A small image flow-matching model, trained from scratch.
Model: 48-pixel images, width 160.
Data: trained on aerial photos of the United States (SatlasPretrain), 101725 training examples.
Rows from block 9 of a small image flow-matching model, named by matrix and row number. Rows with one number belong to one neuron. Each number is 500 + 50 x the weight over its row's rms, rounded and kept within 0 to 999. All counts start at 0. Numbers have three digits each.
After each neuron's rows are labels from the 100 images, of 14976 (inputs lightly noised), where the neuron reaches its highest value: "responds to" is what is common among them. Only what is clearly more common there than usual is listed. The data: aerial photos of the United States (SatlasPretrain). In brackets: how many of the 100, against the usual share in percent.
# fc1: MLP up (model.blocks.9.mlp.fc1.weight, 640x160), inputs 80-159
# fc2: MLP down (model.blocks.9.mlp.fc2.weight, 160x640, transposed), outputs 80-159

fc1.516:500500500580422500500500500608500500500500500452577500500500500500500619559500500500500500500500420500500500500500568500500565500422500500613500500363500569500500500500563427500500644500500422620500614550500680431436500534500500500500425363
fc2.516:500500500500500500611389435500500392500414500583500500500500500500449694500500500500500417565500593568500500500500500500500500455568500500602448500471500448500543560500580500500529566500500500500500500500500500570417500586500435500620500662
responds to: crop field (32 vs 8.8)

fc1.585:500500500373500500500500500418500500500421580500500500417500500500500500500500437500500500460500590500441403500500500358500500500500500573500500500630500500500500568500615500500409382500374500415420500500500441500500500408500500569585500500
fc2.585:500500546580500500500500500500538500563442500500556500441500500500500651500559500500446429460393500432500500500500427500500500500500500411500568500680458500421443500500559500475560500441586500458500555500500500449500587500500500500606500500
responds to: building (80 vs 41.5)

fc1.566:550365578500500500500500500386500500500500500581500500500500500500433332500500500500500500435500653500500500500592500500500500594500500500387500500587500500500500500500500500500500500500368500500500500500500500500500500500500500500500500500
fc2.566:500500500500500500500571393500599500396418451500500500371500500500500500500500500500500500381500500500500500500500500500500634500500430500500500500500500500500594500500500500500500590500500583500500500598500500500500500500500500500500500500
responds to: building (80 vs 41.5)

fc1.117:434500500500500500500399648500500500500500500500500500418500500436581500500620500500420500553453500500500500500500500500500468500500500500500500500431500500500500500436500563500500312500500620382500500348500500500637500500500500500500589660
fc2.117:448500500500500550500369625609500500500500500500500427500428500500431325500500500500500500500642500500551500500500451500444500500500500500500500500578500500500500500590548598500452319565500500640457450500440598500639500500425500500500500400
responds to: building (84 vs 41.5)

fc1.467:500500500500500500500500500500500500500500500381500385500500500373605500500500500500569500500500500500500500500379500500500610500500500500500553500423500500500422429500360500500500435500500500500500500500500500440585500500500500569500500500
fc2.467:500500500567500500500500500500390500500500500666500500425500500500500500500356500500500500500600500419500333500589500500500500500391500500500587500500500500626603400500500500418500500500500500500581500500500500633500500500500456500500500500
responds to: crop field (26 vs 8.8)

fc1.449:500500614500432500500500500500500500651602500572500500500500356500386500500500500500500500500500500500411500371500500500500500500500500384648500429500500500661500500500500500500500629500500442500500500500500500500392500500500500500500500500
fc2.449:500500561500444500500500500388437500411500500362500583436418611500500500418500500500500500500500500500500500643500500500500500626500500404500500500500500500500500425500500500500500500500569500500500395500500435632500500500545388596500500500
responds to: building (70 vs 41.5)

fc1.495:573500370578500500500500500599500500500500500417500500500500500500500500500500431500500500567500500500500500500500500500500561500500500500557500500373500500500500500584500369500426636500500434656500500500500596500433616500500431388422500426
fc2.495:438500500500500500500500431408500500415385500500500642500500500500375561500500342500500500500500605500500500500500500552500500500500500500500500500500597599500500565571500500500500500500500500500500571541570500500500500500500440500500500645
responds to: crop field (41 vs 8.8)

fc1.493:500533410549442434529500412568500461500500405449568540500500500444540500556500500500559444500449500500549500454500500500500562500432500416660500500383500578417435500500585500500500610500566435582500500500571606500500581500500435431500500434
fc2.493:500500500500613500447500445500500407500500548463500500500500500500500500500500500500500440500500500447500561500500500500500500500500432500713500500500446458428500500500500376500500525469577500500500500500668500500500500599500455500500545601
responds to: building (77 vs 41.5)

fc1.182:440500500500500500500437500577500636500396400500447500500472580500500500558452587500565500500500500425500500500575500553500547448500450428500500500500500616500500500358543500500537500500500500585500579588500500500545500500500500500464500500
fc2.182:500500632500500500396580500500575581561500500500500500500500500574411500500500500584500500500500500500500500335500422500614500414627332567500569448500500500500500500379389460319500500500500500459500645387500500500500500500500500500500500540
responds to: building (85 vs 41.5)

fc1.113:500500576564500500500500646452500590424500500423500457500500455500542500415500597500458500568443385403550578500500500500500500500552500500377500500500500463500500500500500500500500500500458500500500500500324500460500555500500556500439500570
fc2.113:500500441500500500500500500500524602500566560500500422500500500500500500500500389500500550500500556635500532500500500444500500500500500500328528500500454500500433500500500425500401500394500440500500500500382500342560500565500500500500464500
responds to: building (69 vs 41.5)

fc1.404:500551500500500500619500562500500500500399549500635500500500500500575500558500500500500500500446396500500500500389500500500582500440415419500500500360500428500500556500500500455500500500500500588564500500500560357500567384365500500614500500
fc2.404:584452500500567500500549500408500500500500388500413452500500444500354500500603570500500568633500500500500500500500500500463500500500563500500500500447500500500564457500500500470572570551434500426500500500500500500500500500599412500500500500
responds to: crop field (27 vs 8.8)

fc1.81:666500562500500556460500599500500500500632500568345500500500500500364500500500563500579580500500616500500500500581565500382590500592500500419500432635500500500500500545500500432500500500500500500500500500500457500500500419500384500500500500
fc2.81:500415500417500556534500500500574500375500500500500500445500500568500582429500500602500500500537500500389500441500572564500500556638557500500444500595500383500431500500500500401586500438605500500500500500500500500500500460442587456453500549
responds to: building (82 vs 41.5)

fc1.489:500500606500500500500500599500500500500500500500500389500500500500500629500500500500500500500500500500623500500500500500500500500500500611393500500385500500500500500500500500500500500500500500500500500332500296500500500500672500500500500500
fc2.489:640500619500500500500500500565601500500500500420435500500500411500500500500500500500414415557500587500560500597500500500500500500500431646500500500403427500500500500500417500542500500500500500500500500382500500605571500500500500500500500500
responds to: crop field (27 vs 8.8)

fc1.44:434500500553500500500590500500500500500439500500500500500500500500594606500500500556607500500418389500500500500500583500425500500500500500548500500500500500500500451500500500500500691500500500640500500500500649500412500500575500447374500362
fc2.44:451500500423500500500500500500500500500500500500500500546500445500619500500500500500500500562616652585500500460500500500500383500500500603609500551500500500441500500500500449500500500500437554433637500410500426500372419500500500500500500565
responds to: crop field (29 vs 8.8)

fc1.214:500500500500500500572500564500443500570500577573500500404500500425666539500500500500426500500500500572500404500500500460500500500562500500551500500448500500500500500500544557500500379500595622500500395348500500500566500500500500559597500658
fc2.214:500500500500444500437555500500500500500500409418500500500536500500500372500500500500500548500500500500437375437500500500564500500429500500500562421470436500500500500587539599500500399556434500543500500500500500567608441449460632500412500390
responds to: crop field (29 vs 8.8)

fc1.397:651500500622500435500604424542500500435500500395500500500500500500500500500500413500560500500411500500500500500574500500500500500500500500500500500330500500500500500617500500500500638500500440568500500500500600607500618584500414460500500437
fc2.397:390500500500500500500500392399500407500500500500364548500500500500308500500500500500500500500500500615579500500500500500500596500500500500500500500626589500500500500556429449500500500500500500500500615500500500384442624500500425500585500587
responds to: crop field (34 vs 8.8)

fc1.343:500468529500500500441454500500628573500548439500500500459556620555365390500440556500500656451500500500500553500500500500500500500500500500500500500500635500473500406434455500567500500500500500470442500500500500500446500500500452500396456500
fc2.343:500500500599500532500500500500500500437500564576500628500500500500500459500500402500500500500500500500500426500500571500500500500500500500500500500335500616543500552421596500384385455500500500500569500500500500500500418500500500500500396500
responds to: building (89 vs 41.5)

fc1.292:500500582500500500500500568500500598500557500500500500581500445500500500500500423500602500593500500500500500500500500548500500500500500405500500570446500425500413500596446500500500581500628500639418568500399564500500581500500500500500578605
fc2.292:500500500500500500500550500388500500500500500567500500555500500500500500500500355433436402548569500500500500500436500500500500578409434500500500500500500667500500500500500500574500564434500500412500604500414500624500624630427427500500500500
responds to: crop field (30 vs 8.8)

fc1.308:500500500561453558599500500500631500398500500500396555500458614500500500500540437543412500415428567500500500500572396500500500412500450500500500537546500500406500500500500500500440500500500500425433442448500452639439546500500439544608562500
fc2.308:500412424500500500500449500500500500500429500500500500329500500500500500500500500500398500500500500426500500500608500500449598500339549594500382500536500618555500500500500578500563500500500500500542500500500500500500500454500500500630438500
responds to: building (68 vs 41.5)

fc1.326:500433500500500500500500558500500500500571622372500500500500500594584382500582500500500500500500500500393500570399500500500500500574500500500500500500500423500642500500500500500500500500500500500500500312500500500500500375500500500638319580
fc2.326:500500500543430500500500500500564500500452371638500500500500418500500559413363500500500654500388442438553392500500500500500500500445500500500566622500500500500416500500500584553500500719500500500500500402500500572500500500500500500500662500
responds to: crop field (25 vs 8.8)

fc1.398:500500500564455500581419500500500500500500500500500500500500500500500500500500500377500500500500416500500500500500500500500568500500432439500500500349500500500500500302500500500500602500500500609500500500500500500594500500500500421500500563
fc2.398:500500500500591500500415500500500500500500500500500500500500549500410500500441604453500500436500500500500500448500500500548500434500500500500500454629381500500500570352500500500500500552500500449433500500438471500575500444500500500500500500
responds to: crop field (26 vs 8.8)

fc1.5:500500500394500407500500500354500500500500500500500500500549500408500500500500500500422500500382406500500500500394500500500500500500500500414500500500582500578500500624500500500500500500500500500500500500366500500500500500602500500500500568
fc2.5:500500441500500500500591500347500500621500500408500561500585500500606500500500599500500500500500427500500500500500500387500439500500500500388500500593500652500500446500500500558500453550500500500500500500500500500500500574500591500500500500
responds to: crop field (25 vs 8.8)

fc1.464:500540500500460500470555434500571500401500500500421500500500500500364589429500592500586500387500500398500569464500500500597500500500500389500500460611451431500539538578544398408500551404434500500500563614500500548500500461500442500453500394
fc2.464:500373500500374500500500500570500500500500585500500500500392500500460385437500417364500500409500500536500500500500417500500500500500500500622500500598500435500500500404500556584425343500500500626437500500500500426500500500500500500500500500
responds to: building (72 vs 41.5)

fc1.588:500500500500500500546417606500500584500500500453542452500500500438535572500500500500564500586438365434500500566500500585453500500500500434604500500398500500500500500500417500500500500500569500536500500447593500500634500451500500455500500592
fc2.588:619500500500500500620407598500500593500500500500500405500500500500563548500500436500500500500500500564500459500500447500500500547500500500579500552415500500500500500581500441500500500500500500500500500500500500500605500500500500500605428459
responds to: building (73 vs 41.5)

fc1.197:500385500500414562500500625500500500364500500500500435500500500500500624500500500500500500500418500500500500500500500643307396500500622500500500500424500500500500364500500500500500500500500500500500500683500500500500582500500500615500500500
fc2.197:578500500500500500500500500598435500500408500500500500500500500500500500500436500500500500553644500500500500500500500500500679500500428500500439500355576500417500500500500500500500500431500500500623500500500500500500500500404643438551500500
responds to: crop field (33 vs 8.8)