From a checkpoint of a small image flow-matching model.
Model: 5.85M parameters, arch dit, norm layernorm, activation gelu, patch size [8, 8], layers 14, width 160.
Training: adamw at rate 0.00099, 10300 steps.
Data: trained on aerial photos of the United States (SatlasPretrain), 13.0 epochs.
Rows from block 7 of a small image flow-matching model, named by matrix and row number. Rows with one number belong to one neuron. Each number is 50 + 10 x the weight over its row's rms, rounded and kept within 0 to 99. All counts start at 0.
After each neuron's rows are labels from the 100 images, of 14976 (inputs lightly noised), where the neuron reaches its highest value: "top examples" is what is common among them; "patch colour" is the nearest of a few named colours to the mean colour under the peak. Only what is clearly more common there than usual is listed. The data: aerial photos of the United States (SatlasPretrain).
# fc1: MLP up (model.blocks.7.mlp.fc1.weight, 640x160), inputs 0-159
# fc2: MLP down (model.blocks.7.mlp.fc2.weight, 160x640, transposed), outputs 0-159

fc1.285:50 50 50 19 50 64 67 50 59 43 50 24 39 38 30 50 60 69 50 50 38 50 50 66 42 63 50 63 59 50 50 50 64 50 29 50 50 50 50 50 34 50 50 73 60 63 50 50 58 55 70 26 50 37 50 50 50 65 68 36 32 50 55 50 27 50 50 50 58 50 61 50 28 44 50 50 50 38 50 33 58 60 50 50 38 50 50 56 50 50 60 50 41 50 55 50 27 50 42 50 50 50 34 50 50 37 50 50 68 59 50 30 50 38 63 59 50 62 50 61 50 71 50 37 50 50 61 50 50 50 66 50 45 57 50 57 59 35 50 50 69 50 50 50 59 50 58 50 50 70 50 37 55 50 50 38 39 45 50 36
fc2.285:50 50 50 50 50 50 50 60 50 50 38 50 67 50 50 37 50 50 50 50 50 50 50 50 30 72 23 76 50 50 50 50 50 50 65 77 50 50 50 50 42 30 50 39 50 50 50 50 50 50 50 50 50 69 50 50 50 66 50 34 67 50 50 35 60 50 50 60 50 50 50 50 32 69 50 50 50 68 50 50 50 50 50 63 50 50 50 30 50 81 50 50 50 50 50 50 41 50 50 50 50 36 71 50 50 62 33 50 50 50 33 50 72 50 50 50 50 50 50 50 50 60 50 50 50 50 40 20 72 12 50 72 50 50 50 50 50 71 50 50 50 50 50 66 50 50 50 50 50 50 50 31 66 50 50 50 50 50 50 25
top examples: building
patch colour: grey

fc1.373:25 50 50 77 50 50 50 50 50 36 50 50 50 70 50 50 50 50 30 63 39 31 50 50 71 50 50 41 50 50 50 50 50 50 50 50 50 50 50 50 50 50 40 50 50 50 50 50 50 50 50 50 50 50 34 50 50 50 50 34 50 25 50 50 50 36 50 50 62 50 50 50 37 67 36 69 50 86 50 50 63 50 50 50 50 31 50 50 29 60 50 50 50 50 50 50 36 50 50 50 50 50 50 16 38 37 50 50 50 50 50 91 50 50 50 50 31 50 50 50 81 68 50 50 50 32 50 50 50 50 50 50 50 50 50 50 50 50 50 50 73 60 50 50 50 50 50 64 32 71 50 50 50 50 50 50 50 50 50 77
fc2.373:50 50 50 50 64 50 69 50 50 50 50 50 50 50 50 50 50 81 50 50 50 50 50 50 50 68 50 50 78 50 50 50 50 50 50 50 50 50 50 50 36 50 50 50 50 50 50 50 50 73 50 50 50 50 50 24 50 50 50 50 50 67 50 50 50 50 80 70 50 50 50 34 50 50 50 50 30 50 26 50 75 50 50 62 50 50 72 50 50 50 50 50 50 76 50 50 50 27 50 50 50 50 50 50 50 50 50 50 50 21 50 50 50 50 33 50 33 61 50 33 31 50 50 50 50 35 24 50 50 50 50 30 50 50 50 50 50 50 27 50 76 72 50 50 50 68 50 38 50 73 50 50 50 64 50 50 50 67 50 50
top examples: building
patch colour: grey

fc1.440:50 50 50 50 50 50 50 50 50 50 65 73 34 50 29 50 50 50 68 50 31 50 58 60 50 50 58 50 50 63 50 60 59 42 50 50 50 60 50 57 50 50 38 62 50 50 50 50 50 50 50 50 50 50 50 66 50 57 61 34 50 28 50 35 50 50 68 50 50 50 50 50 50 50 50 50 50 50 50 50 63 50 50 55 50 38 43 29 32 50 50 60 50 64 62 50 67 71 70 50 63 73 26 33 50 26 50 35 59 50 40 83 50 50 27 50 41 50 50 50 50 50 50 50 50 50 50 50 50 69 50 50 42 50 59 50 50 44 50 50 88 29 50 50 66 50 50 62 70 50 58 33 50 50 38 50 50 50 62 36
fc2.440:50 50 65 29 50 50 50 37 32 50 67 64 80 50 50 50 50 68 50 50 50 50 50 50 50 50 50 25 70 50 50 50 50 50 50 30 50 50 50 50 50 50 50 34 50 50 68 50 50 35 50 79 50 41 50 50 41 50 65 50 50 50 50 33 50 50 50 50 34 50 50 50 50 50 63 50 37 50 31 33 50 50 50 06 50 50 50 62 59 39 50 27 50 36 61 50 50 50 50 50 50 50 41 50 31 66 50 50 50 43 62 50 50 50 75 50 50 50 50 73 61 50 28 50 50 50 50 50 50 50 50 50 24 61 50 50 71 50 50 50 68 50 43 50 50 50 50 50 66 50 69 50 50 50 50 50 40 50 50 50
top examples: building
patch colour: grey

fc1.396:50 50 50 50 37 50 50 50 50 50 50 27 50 50 50 50 23 50 50 50 50 50 70 50 50 50 50 50 50 50 50 50 50 30 50 50 50 33 50 50 50 50 50 50 50 50 50 50 59 50 63 50 50 50 50 50 50 50 50 50 50 50 68 50 50 32 50 50 50 50 50 86 30 22 50 50 50 50 50 50 50 50 50 66 50 50 50 34 36 50 50 50 50 50 50 50 50 50 50 27 50 50 50 50 50 50 50 28 65 50 50 50 50 50 83 34 26 50 50 50 50 50 31 37 50 50 50 50 30 91 50 50 50 50 50 50 50 50 50 32 82 50 50 50 50 37 50 50 50 50 71 32 50 38 50 50 50 50 50 15
fc2.396:50 50 50 18 50 61 66 50 50 63 29 50 50 50 50 50 33 50 50 50 21 36 50 50 68 50 35 40 64 35 36 50 50 50 50 50 50 50 32 50 50 50 50 50 50 50 50 50 31 50 50 37 50 73 59 68 50 50 50 50 50 50 57 50 67 73 50 41 50 50 50 13 35 50 63 50 50 62 50 30 50 50 50 50 50 50 50 66 50 50 32 50 50 50 70 50 50 61 35 50 35 33 50 50 50 50 50 72 40 50 68 50 50 50 50 50 37 50 50 67 50 50 50 50 50 50 72 50 50 50 59 50 61 50 50 50 32 50 69 50 74 50 50 50 50 50 50 50 50 37 50 50 50 77 64 50 62 50 50 50
top examples: building
patch colour: grey

fc1.409:50 50 50 50 50 50 65 50 50 65 50 50 50 50 50 50 50 50 65 50 50 50 50 50 50 50 50 50 50 50 50 64 50 50 50 50 50 50 50 50 50 50 50 50 50 50 50 50 50 68 50 50 50 50 34 50 37 72 50 50 50 34 50 50 50 31 65 50 50 50 50 40 66 50 21 50 50 50 67 50 37 50 50 61 50 50 14 50 50 50 50 50 69 27 50 50 50 50 66 66 68 50 19 50 50 50 34 50 50 50 50 50 50 67 50 50 50 66 50 50 34 26 68 50 50 50 30 23 50 89 50 64 50 50 50 38 50 67 50 50 50 50 50 50 50 50 50 65 50 50 50 50 50 50 77 34 50 50 50 20
fc2.409:50 31 37 50 50 50 36 50 50 32 50 50 58 50 56 50 50 69 50 50 50 71 50 32 65 50 50 50 50 50 50 50 50 50 50 50 24 40 50 34 50 50 50 50 50 50 50 50 50 50 65 68 66 50 28 65 50 68 50 50 50 50 50 82 50 50 50 50 50 50 50 50 76 31 50 50 64 50 64 50 50 50 72 50 50 50 50 61 58 50 50 50 62 50 25 50 81 50 50 50 39 50 50 92 50 38 50 50 50 34 71 50 50 34 60 30 50 50 50 50 50 50 50 50 50 50 50 65 50 50 50 50 50 50 50 50 50 50 75 50 38 62 64 30 50 50 50 50 50 62 40 50 50 68 50 50 50 50 50 50
top examples: building
patch colour: grey

fc1.306:50 34 50 76 50 69 61 43 50 50 66 50 37 50 50 59 41 50 32 50 50 50 55 50 50 50 50 40 57 50 68 50 50 50 50 50 61 50 42 33 50 31 31 67 50 62 50 50 61 50 50 50 60 50 50 77 50 61 78 50 34 50 50 62 37 50 65 72 50 50 50 50 50 66 50 50 30 50 50 40 50 50 50 50 50 50 50 50 71 50 50 77 50 50 39 64 42 38 50 50 42 50 50 50 39 50 60 50 50 50 62 60 50 50 56 68 50 50 50 69 50 50 42 50 44 41 35 59 50 36 50 31 50 41 63 37 50 40 50 40 50 50 64 67 66 40 50 50 32 50 50 75 50 31 50 50 41 38 50 77
fc2.306:50 50 50 50 55 50 50 50 50 50 50 20 50 57 50 50 50 50 50 61 70 50 63 50 21 77 50 64 50 67 64 50 64 50 50 60 50 50 50 30 29 50 56 50 50 50 50 58 50 50 62 50 69 50 50 50 50 62 09 50 50 50 63 50 64 50 50 38 50 35 50 50 50 74 50 50 50 50 50 50 50 50 50 50 50 66 50 50 50 58 66 50 50 50 39 50 25 50 64 50 60 33 67 50 50 45 50 44 50 50 30 50 65 50 50 66 50 50 50 50 50 72 50 50 50 50 36 50 50 13 50 50 50 50 50 44 50 38 50 50 50 50 40 50 40 50 50 50 73 30 36 50 73 50 50 50 50 50 50 50
top examples: building
patch colour: grey

fc1.599:40 56 50 50 50 50 50 45 39 72 40 50 24 50 22 50 50 50 50 67 50 50 50 50 31 30 50 50 50 50 50 76 50 50 41 69 69 64 50 50 64 50 50 67 32 50 30 36 55 50 50 61 50 61 50 50 50 50 60 39 50 39 50 29 50 50 59 50 50 50 50 50 50 50 58 50 43 50 50 36 50 50 63 73 50 67 50 50 50 58 66 68 41 50 50 40 50 62 50 71 50 50 16 50 60 50 50 50 50 40 50 50 76 50 50 70 67 64 50 50 50 65 50 64 40 23 63 50 68 50 50 50 50 50 50 50 50 35 50 50 50 39 41 50 50 40 50 33 50 32 50 50 50 50 50 50 50 50 50 50
fc2.599:38 50 50 01 30 66 50 50 38 59 81 50 79 50 50 50 50 50 50 38 38 69 63 50 50 50 50 50 50 69 50 50 36 50 50 50 50 60 50 50 50 61 67 50 50 50 33 50 50 50 57 50 50 50 50 28 50 50 61 50 33 50 62 50 50 50 50 50 50 61 50 50 50 50 50 50 50 50 41 50 33 50 64 22 35 50 50 50 50 50 50 64 50 50 50 36 50 29 50 50 50 50 50 30 22 50 50 50 22 50 50 40 65 65 50 31 50 50 24 50 38 50 50 50 50 50 50 38 50 50 50 50 66 50 50 50 50 50 50 50 61 66 50 50 41 50 50 37 50 50 62 50 50 50 50 61 50 50 50 50
top examples: building
patch colour: grey

fc1.488:50 50 50 50 66 50 50 50 50 50 50 50 50 50 50 50 50 50 50 50 50 22 50 50 29 50 50 50 50 50 50 50 50 50 50 79 50 50 50 50 50 50 50 50 31 50 50 80 50 50 77 50 10 50 50 50 50 50 50 50 50 50 68 50 26 50 50 50 33 50 50 50 74 50 50 50 29 50 27 73 50 32 50 50 50 50 50 50 50 50 70 50 50 50 50 73 50 50 50 50 50 50 50 50 50 50 50 25 69 50 14 75 50 50 50 50 50 73 50 50 50 50 30 50 68 50 50 50 50 71 50 50 50 50 50 50 50 38 50 50 50 50 50 50 50 50 50 50 50 50 50 50 50 50 50 69 50 50 73 50
fc2.488:64 72 50 75 50 50 40 50 76 50 50 50 50 50 50 50 50 50 34 60 50 74 50 41 50 50 50 40 50 50 50 50 50 50 30 50 50 50 50 38 50 32 50 50 50 72 50 61 50 36 19 71 68 50 33 28 50 50 50 50 61 50 50 28 73 50 50 50 50 50 25 50 50 50 50 50 50 50 50 50 50 50 50 50 74 50 50 36 50 50 67 50 50 50 50 50 50 50 50 50 50 50 50 50 50 71 30 87 50 50 50 50 50 50 35 50 39 50 50 50 80 50 50 50 50 50 50 50 50 50 32 50 28 50 50 50 32 50 50 50 50 50 30 50 50 50 50 50 50 50 50 50 50 50 50 21 50 50 50 50
top examples: building
patch colour: grey

fc1.407:50 35 50 70 62 66 30 40 50 45 35 63 44 61 50 50 38 26 50 50 60 50 50 50 39 50 36 50 56 32 41 63 50 41 50 50 50 50 50 85 35 34 58 50 50 61 50 50 76 61 36 50 41 50 50 50 44 50 66 42 64 50 63 40 34 65 61 65 41 50 50 62 59 42 50 50 31 50 58 50 41 50 63 50 50 59 50 50 79 50 58 66 50 39 50 50 50 32 50 50 42 42 58 50 50 38 65 50 50 65 55 40 33 50 42 50 60 55 50 63 34 50 58 50 50 50 57 50 50 36 50 43 50 59 50 44 34 39 50 50 59 63 50 50 61 50 50 50 33 37 36 50 50 45 50 64 59 50 37 76
fc2.407:64 50 50 60 63 50 50 63 50 50 50 43 50 63 50 50 50 31 50 50 50 50 50 50 21 75 50 50 50 50 50 65 50 50 50 63 63 50 50 79 30 50 50 50 50 50 50 50 50 50 63 50 50 50 50 50 38 50 22 50 40 50 50 50 67 50 36 34 50 35 50 50 64 85 50 50 59 60 50 58 50 50 50 50 50 66 50 50 42 67 60 50 50 50 50 50 41 62 50 50 50 20 69 50 50 39 40 50 50 50 41 44 50 50 50 62 50 50 50 50 50 60 50 50 50 50 50 35 59 00 50 37 41 50 50 50 50 50 50 50 50 50 41 50 50 50 50 50 50 32 50 29 79 50 50 50 50 50 50 35
top examples: building
patch colour: grey

fc1.123:50 20 50 50 50 76 50 50 65 50 65 50 62 50 50 50 50 68 50 68 60 59 69 50 50 50 50 50 61 50 50 50 50 50 66 67 50 50 50 69 31 50 50 70 57 50 50 50 50 50 50 37 50 50 50 50 50 66 62 50 50 50 50 50 50 50 50 50 50 50 50 50 31 50 50 50 50 50 69 50 44 50 75 50 50 50 50 24 60 20 50 71 50 50 50 50 50 43 50 50 50 50 68 50 50 50 50 50 50 62 50 20 35 50 50 50 50 50 50 50 50 50 50 63 50 50 50 67 50 12 70 50 50 50 50 30 33 65 50 50 50 50 50 50 41 50 50 50 57 36 50 50 50 50 32 61 70 50 50 77
fc2.123:50 26 50 50 50 27 50 50 50 50 50 50 50 30 50 50 50 50 50 50 50 74 50 50 50 63 68 50 50 50 63 76 50 50 31 50 50 50 66 50 50 50 50 22 23 50 50 50 50 50 50 50 50 50 50 50 66 81 32 50 50 80 34 50 50 50 50 50 59 50 50 50 50 50 50 29 50 50 34 50 50 62 50 50 50 50 50 81 14 69 50 50 50 50 50 50 50 50 72 50 50 50 50 31 50 37 64 50 50 50 50 50 50 50 50 50 50 50 50 50 50 50 50 50 26 50 50 50 50 50 50 72 50 50 50 15 50 50 50 50 50 50 63 50 50 50 50 50 50 35 50 50 50 50 50 50 50 50 50 67
top examples: building
patch colour: pink

fc1.613:65 50 50 50 50 50 50 50 50 50 50 50 50 50 73 50 50 50 50 50 62 50 50 50 50 50 50 68 50 67 50 50 50 50 50 39 70 50 50 50 35 50 66 50 50 39 50 50 50 50 50 35 50 50 50 50 32 50 50 50 50 50 50 20 50 50 50 72 50 75 34 50 50 50 26 50 50 50 50 50 50 50 50 50 75 50 83 50 50 50 50 50 50 50 68 50 74 50 50 50 50 50 81 34 66 50 50 50 50 63 50 50 50 50 84 50 50 50 50 50 50 73 50 50 50 50 50 50 50 25 50 65 50 50 32 17 50 50 80 50 50 50 50 50 50 50 50 50 28 50 50 65 50 50 50 50 38 50 50 50
fc2.613:50 50 50 50 50 35 66 26 50 50 33 50 50 50 31 50 31 32 50 50 50 50 66 50 50 71 50 50 50 50 50 67 50 50 30 65 50 50 50 64 50 28 16 50 29 50 50 50 36 50 28 50 63 50 50 50 33 50 50 34 33 50 50 50 50 50 29 66 50 33 50 72 50 50 69 50 50 79 50 36 41 50 50 50 50 50 50 50 50 50 67 50 50 73 50 50 50 26 27 50 50 50 50 77 50 50 50 50 50 50 38 50 65 66 33 66 50 50 50 50 50 50 50 50 50 50 50 50 50 50 36 50 50 40 50 32 25 50 50 50 50 50 50 50 50 50 50 50 50 50 50 50 50 50 50 50 50 50 50 50
top examples: crop field
patch colour: pink

fc1.354:50 50 50 85 50 50 50 50 50 50 50 50 50 74 50 41 40 50 38 64 50 50 65 50 50 34 50 30 50 50 70 50 50 50 50 50 71 57 50 50 70 60 50 42 50 50 50 50 50 50 50 50 50 67 67 73 50 32 50 38 50 50 50 50 50 50 50 50 42 50 50 50 50 67 50 50 27 66 33 50 62 50 50 39 50 50 50 50 50 41 50 63 50 74 50 59 50 50 42 50 50 50 50 05 35 50 50 39 50 50 50 71 50 50 50 50 50 50 50 50 50 50 50 50 63 50 36 50 50 40 50 39 50 50 50 50 50 50 50 36 36 50 63 61 31 40 37 50 50 50 66 82 50 50 50 50 50 50 50 83
fc2.354:50 50 50 50 50 50 50 50 50 50 50 31 50 50 50 50 50 38 36 50 50 23 50 50 37 67 50 50 68 50 50 50 50 50 50 50 69 64 22 50 50 50 50 50 50 34 69 50 50 39 65 50 50 76 64 50 50 50 50 50 50 50 50 50 50 50 50 50 37 63 50 50 50 62 50 35 50 50 50 50 50 50 50 50 50 50 29 50 50 70 50 50 50 50 50 50 50 50 50 50 50 50 50 50 50 50 50 50 28 50 50 50 67 50 50 50 50 50 31 50 50 50 50 64 66 25 50 67 50 33 55 22 76 50 50 50 63 50 50 50 87 83 36 76 50 50 31 34 50 50 65 50 58 50 33 50 50 50 50 50
top examples: building
patch colour: grey

fc1.10:72 50 50 50 50 50 71 50 50 40 50 50 76 50 50 50 68 32 50 30 50 50 50 50 50 50 50 50 30 50 50 50 50 50 50 50 50 50 50 50 50 50 50 50 50 70 50 50 50 50 50 50 67 50 50 50 34 50 50 50 50 34 50 50 41 50 50 50 50 28 50 50 50 50 69 50 50 50 50 50 50 50 50 79 50 77 88 50 73 50 69 50 50 50 50 33 69 50 50 50 36 28 50 50 50 50 50 50 26 50 50 24 50 50 50 71 50 50 50 50 35 50 62 18 38 50 34 50 50 36 50 50 50 50 50 60 26 50 50 50 50 50 69 50 50 50 50 50 34 50 50 50 50 50 50 50 35 50 50 69
fc2.10:50 50 50 70 50 50 34 32 50 50 65 50 78 50 57 50 50 31 38 50 50 50 50 50 30 50 50 31 50 50 50 39 50 50 84 50 30 50 50 50 50 34 50 50 50 25 71 50 50 50 60 50 50 50 50 34 50 50 50 40 50 50 50 50 50 50 61 38 28 50 50 50 60 68 59 50 62 57 50 50 50 50 50 50 29 50 50 50 61 50 60 64 50 50 50 76 50 69 36 50 50 50 50 50 50 60 50 50 50 50 27 77 50 50 50 50 50 50 50 50 28 29 34 44 50 50 76 50 50 50 37 31 50 50 50 50 50 63 50 50 50 50 50 38 31 29 35 50 50 39 39 50 50 50 50 50 50 34 50 50
top examples: crop field
patch colour: grey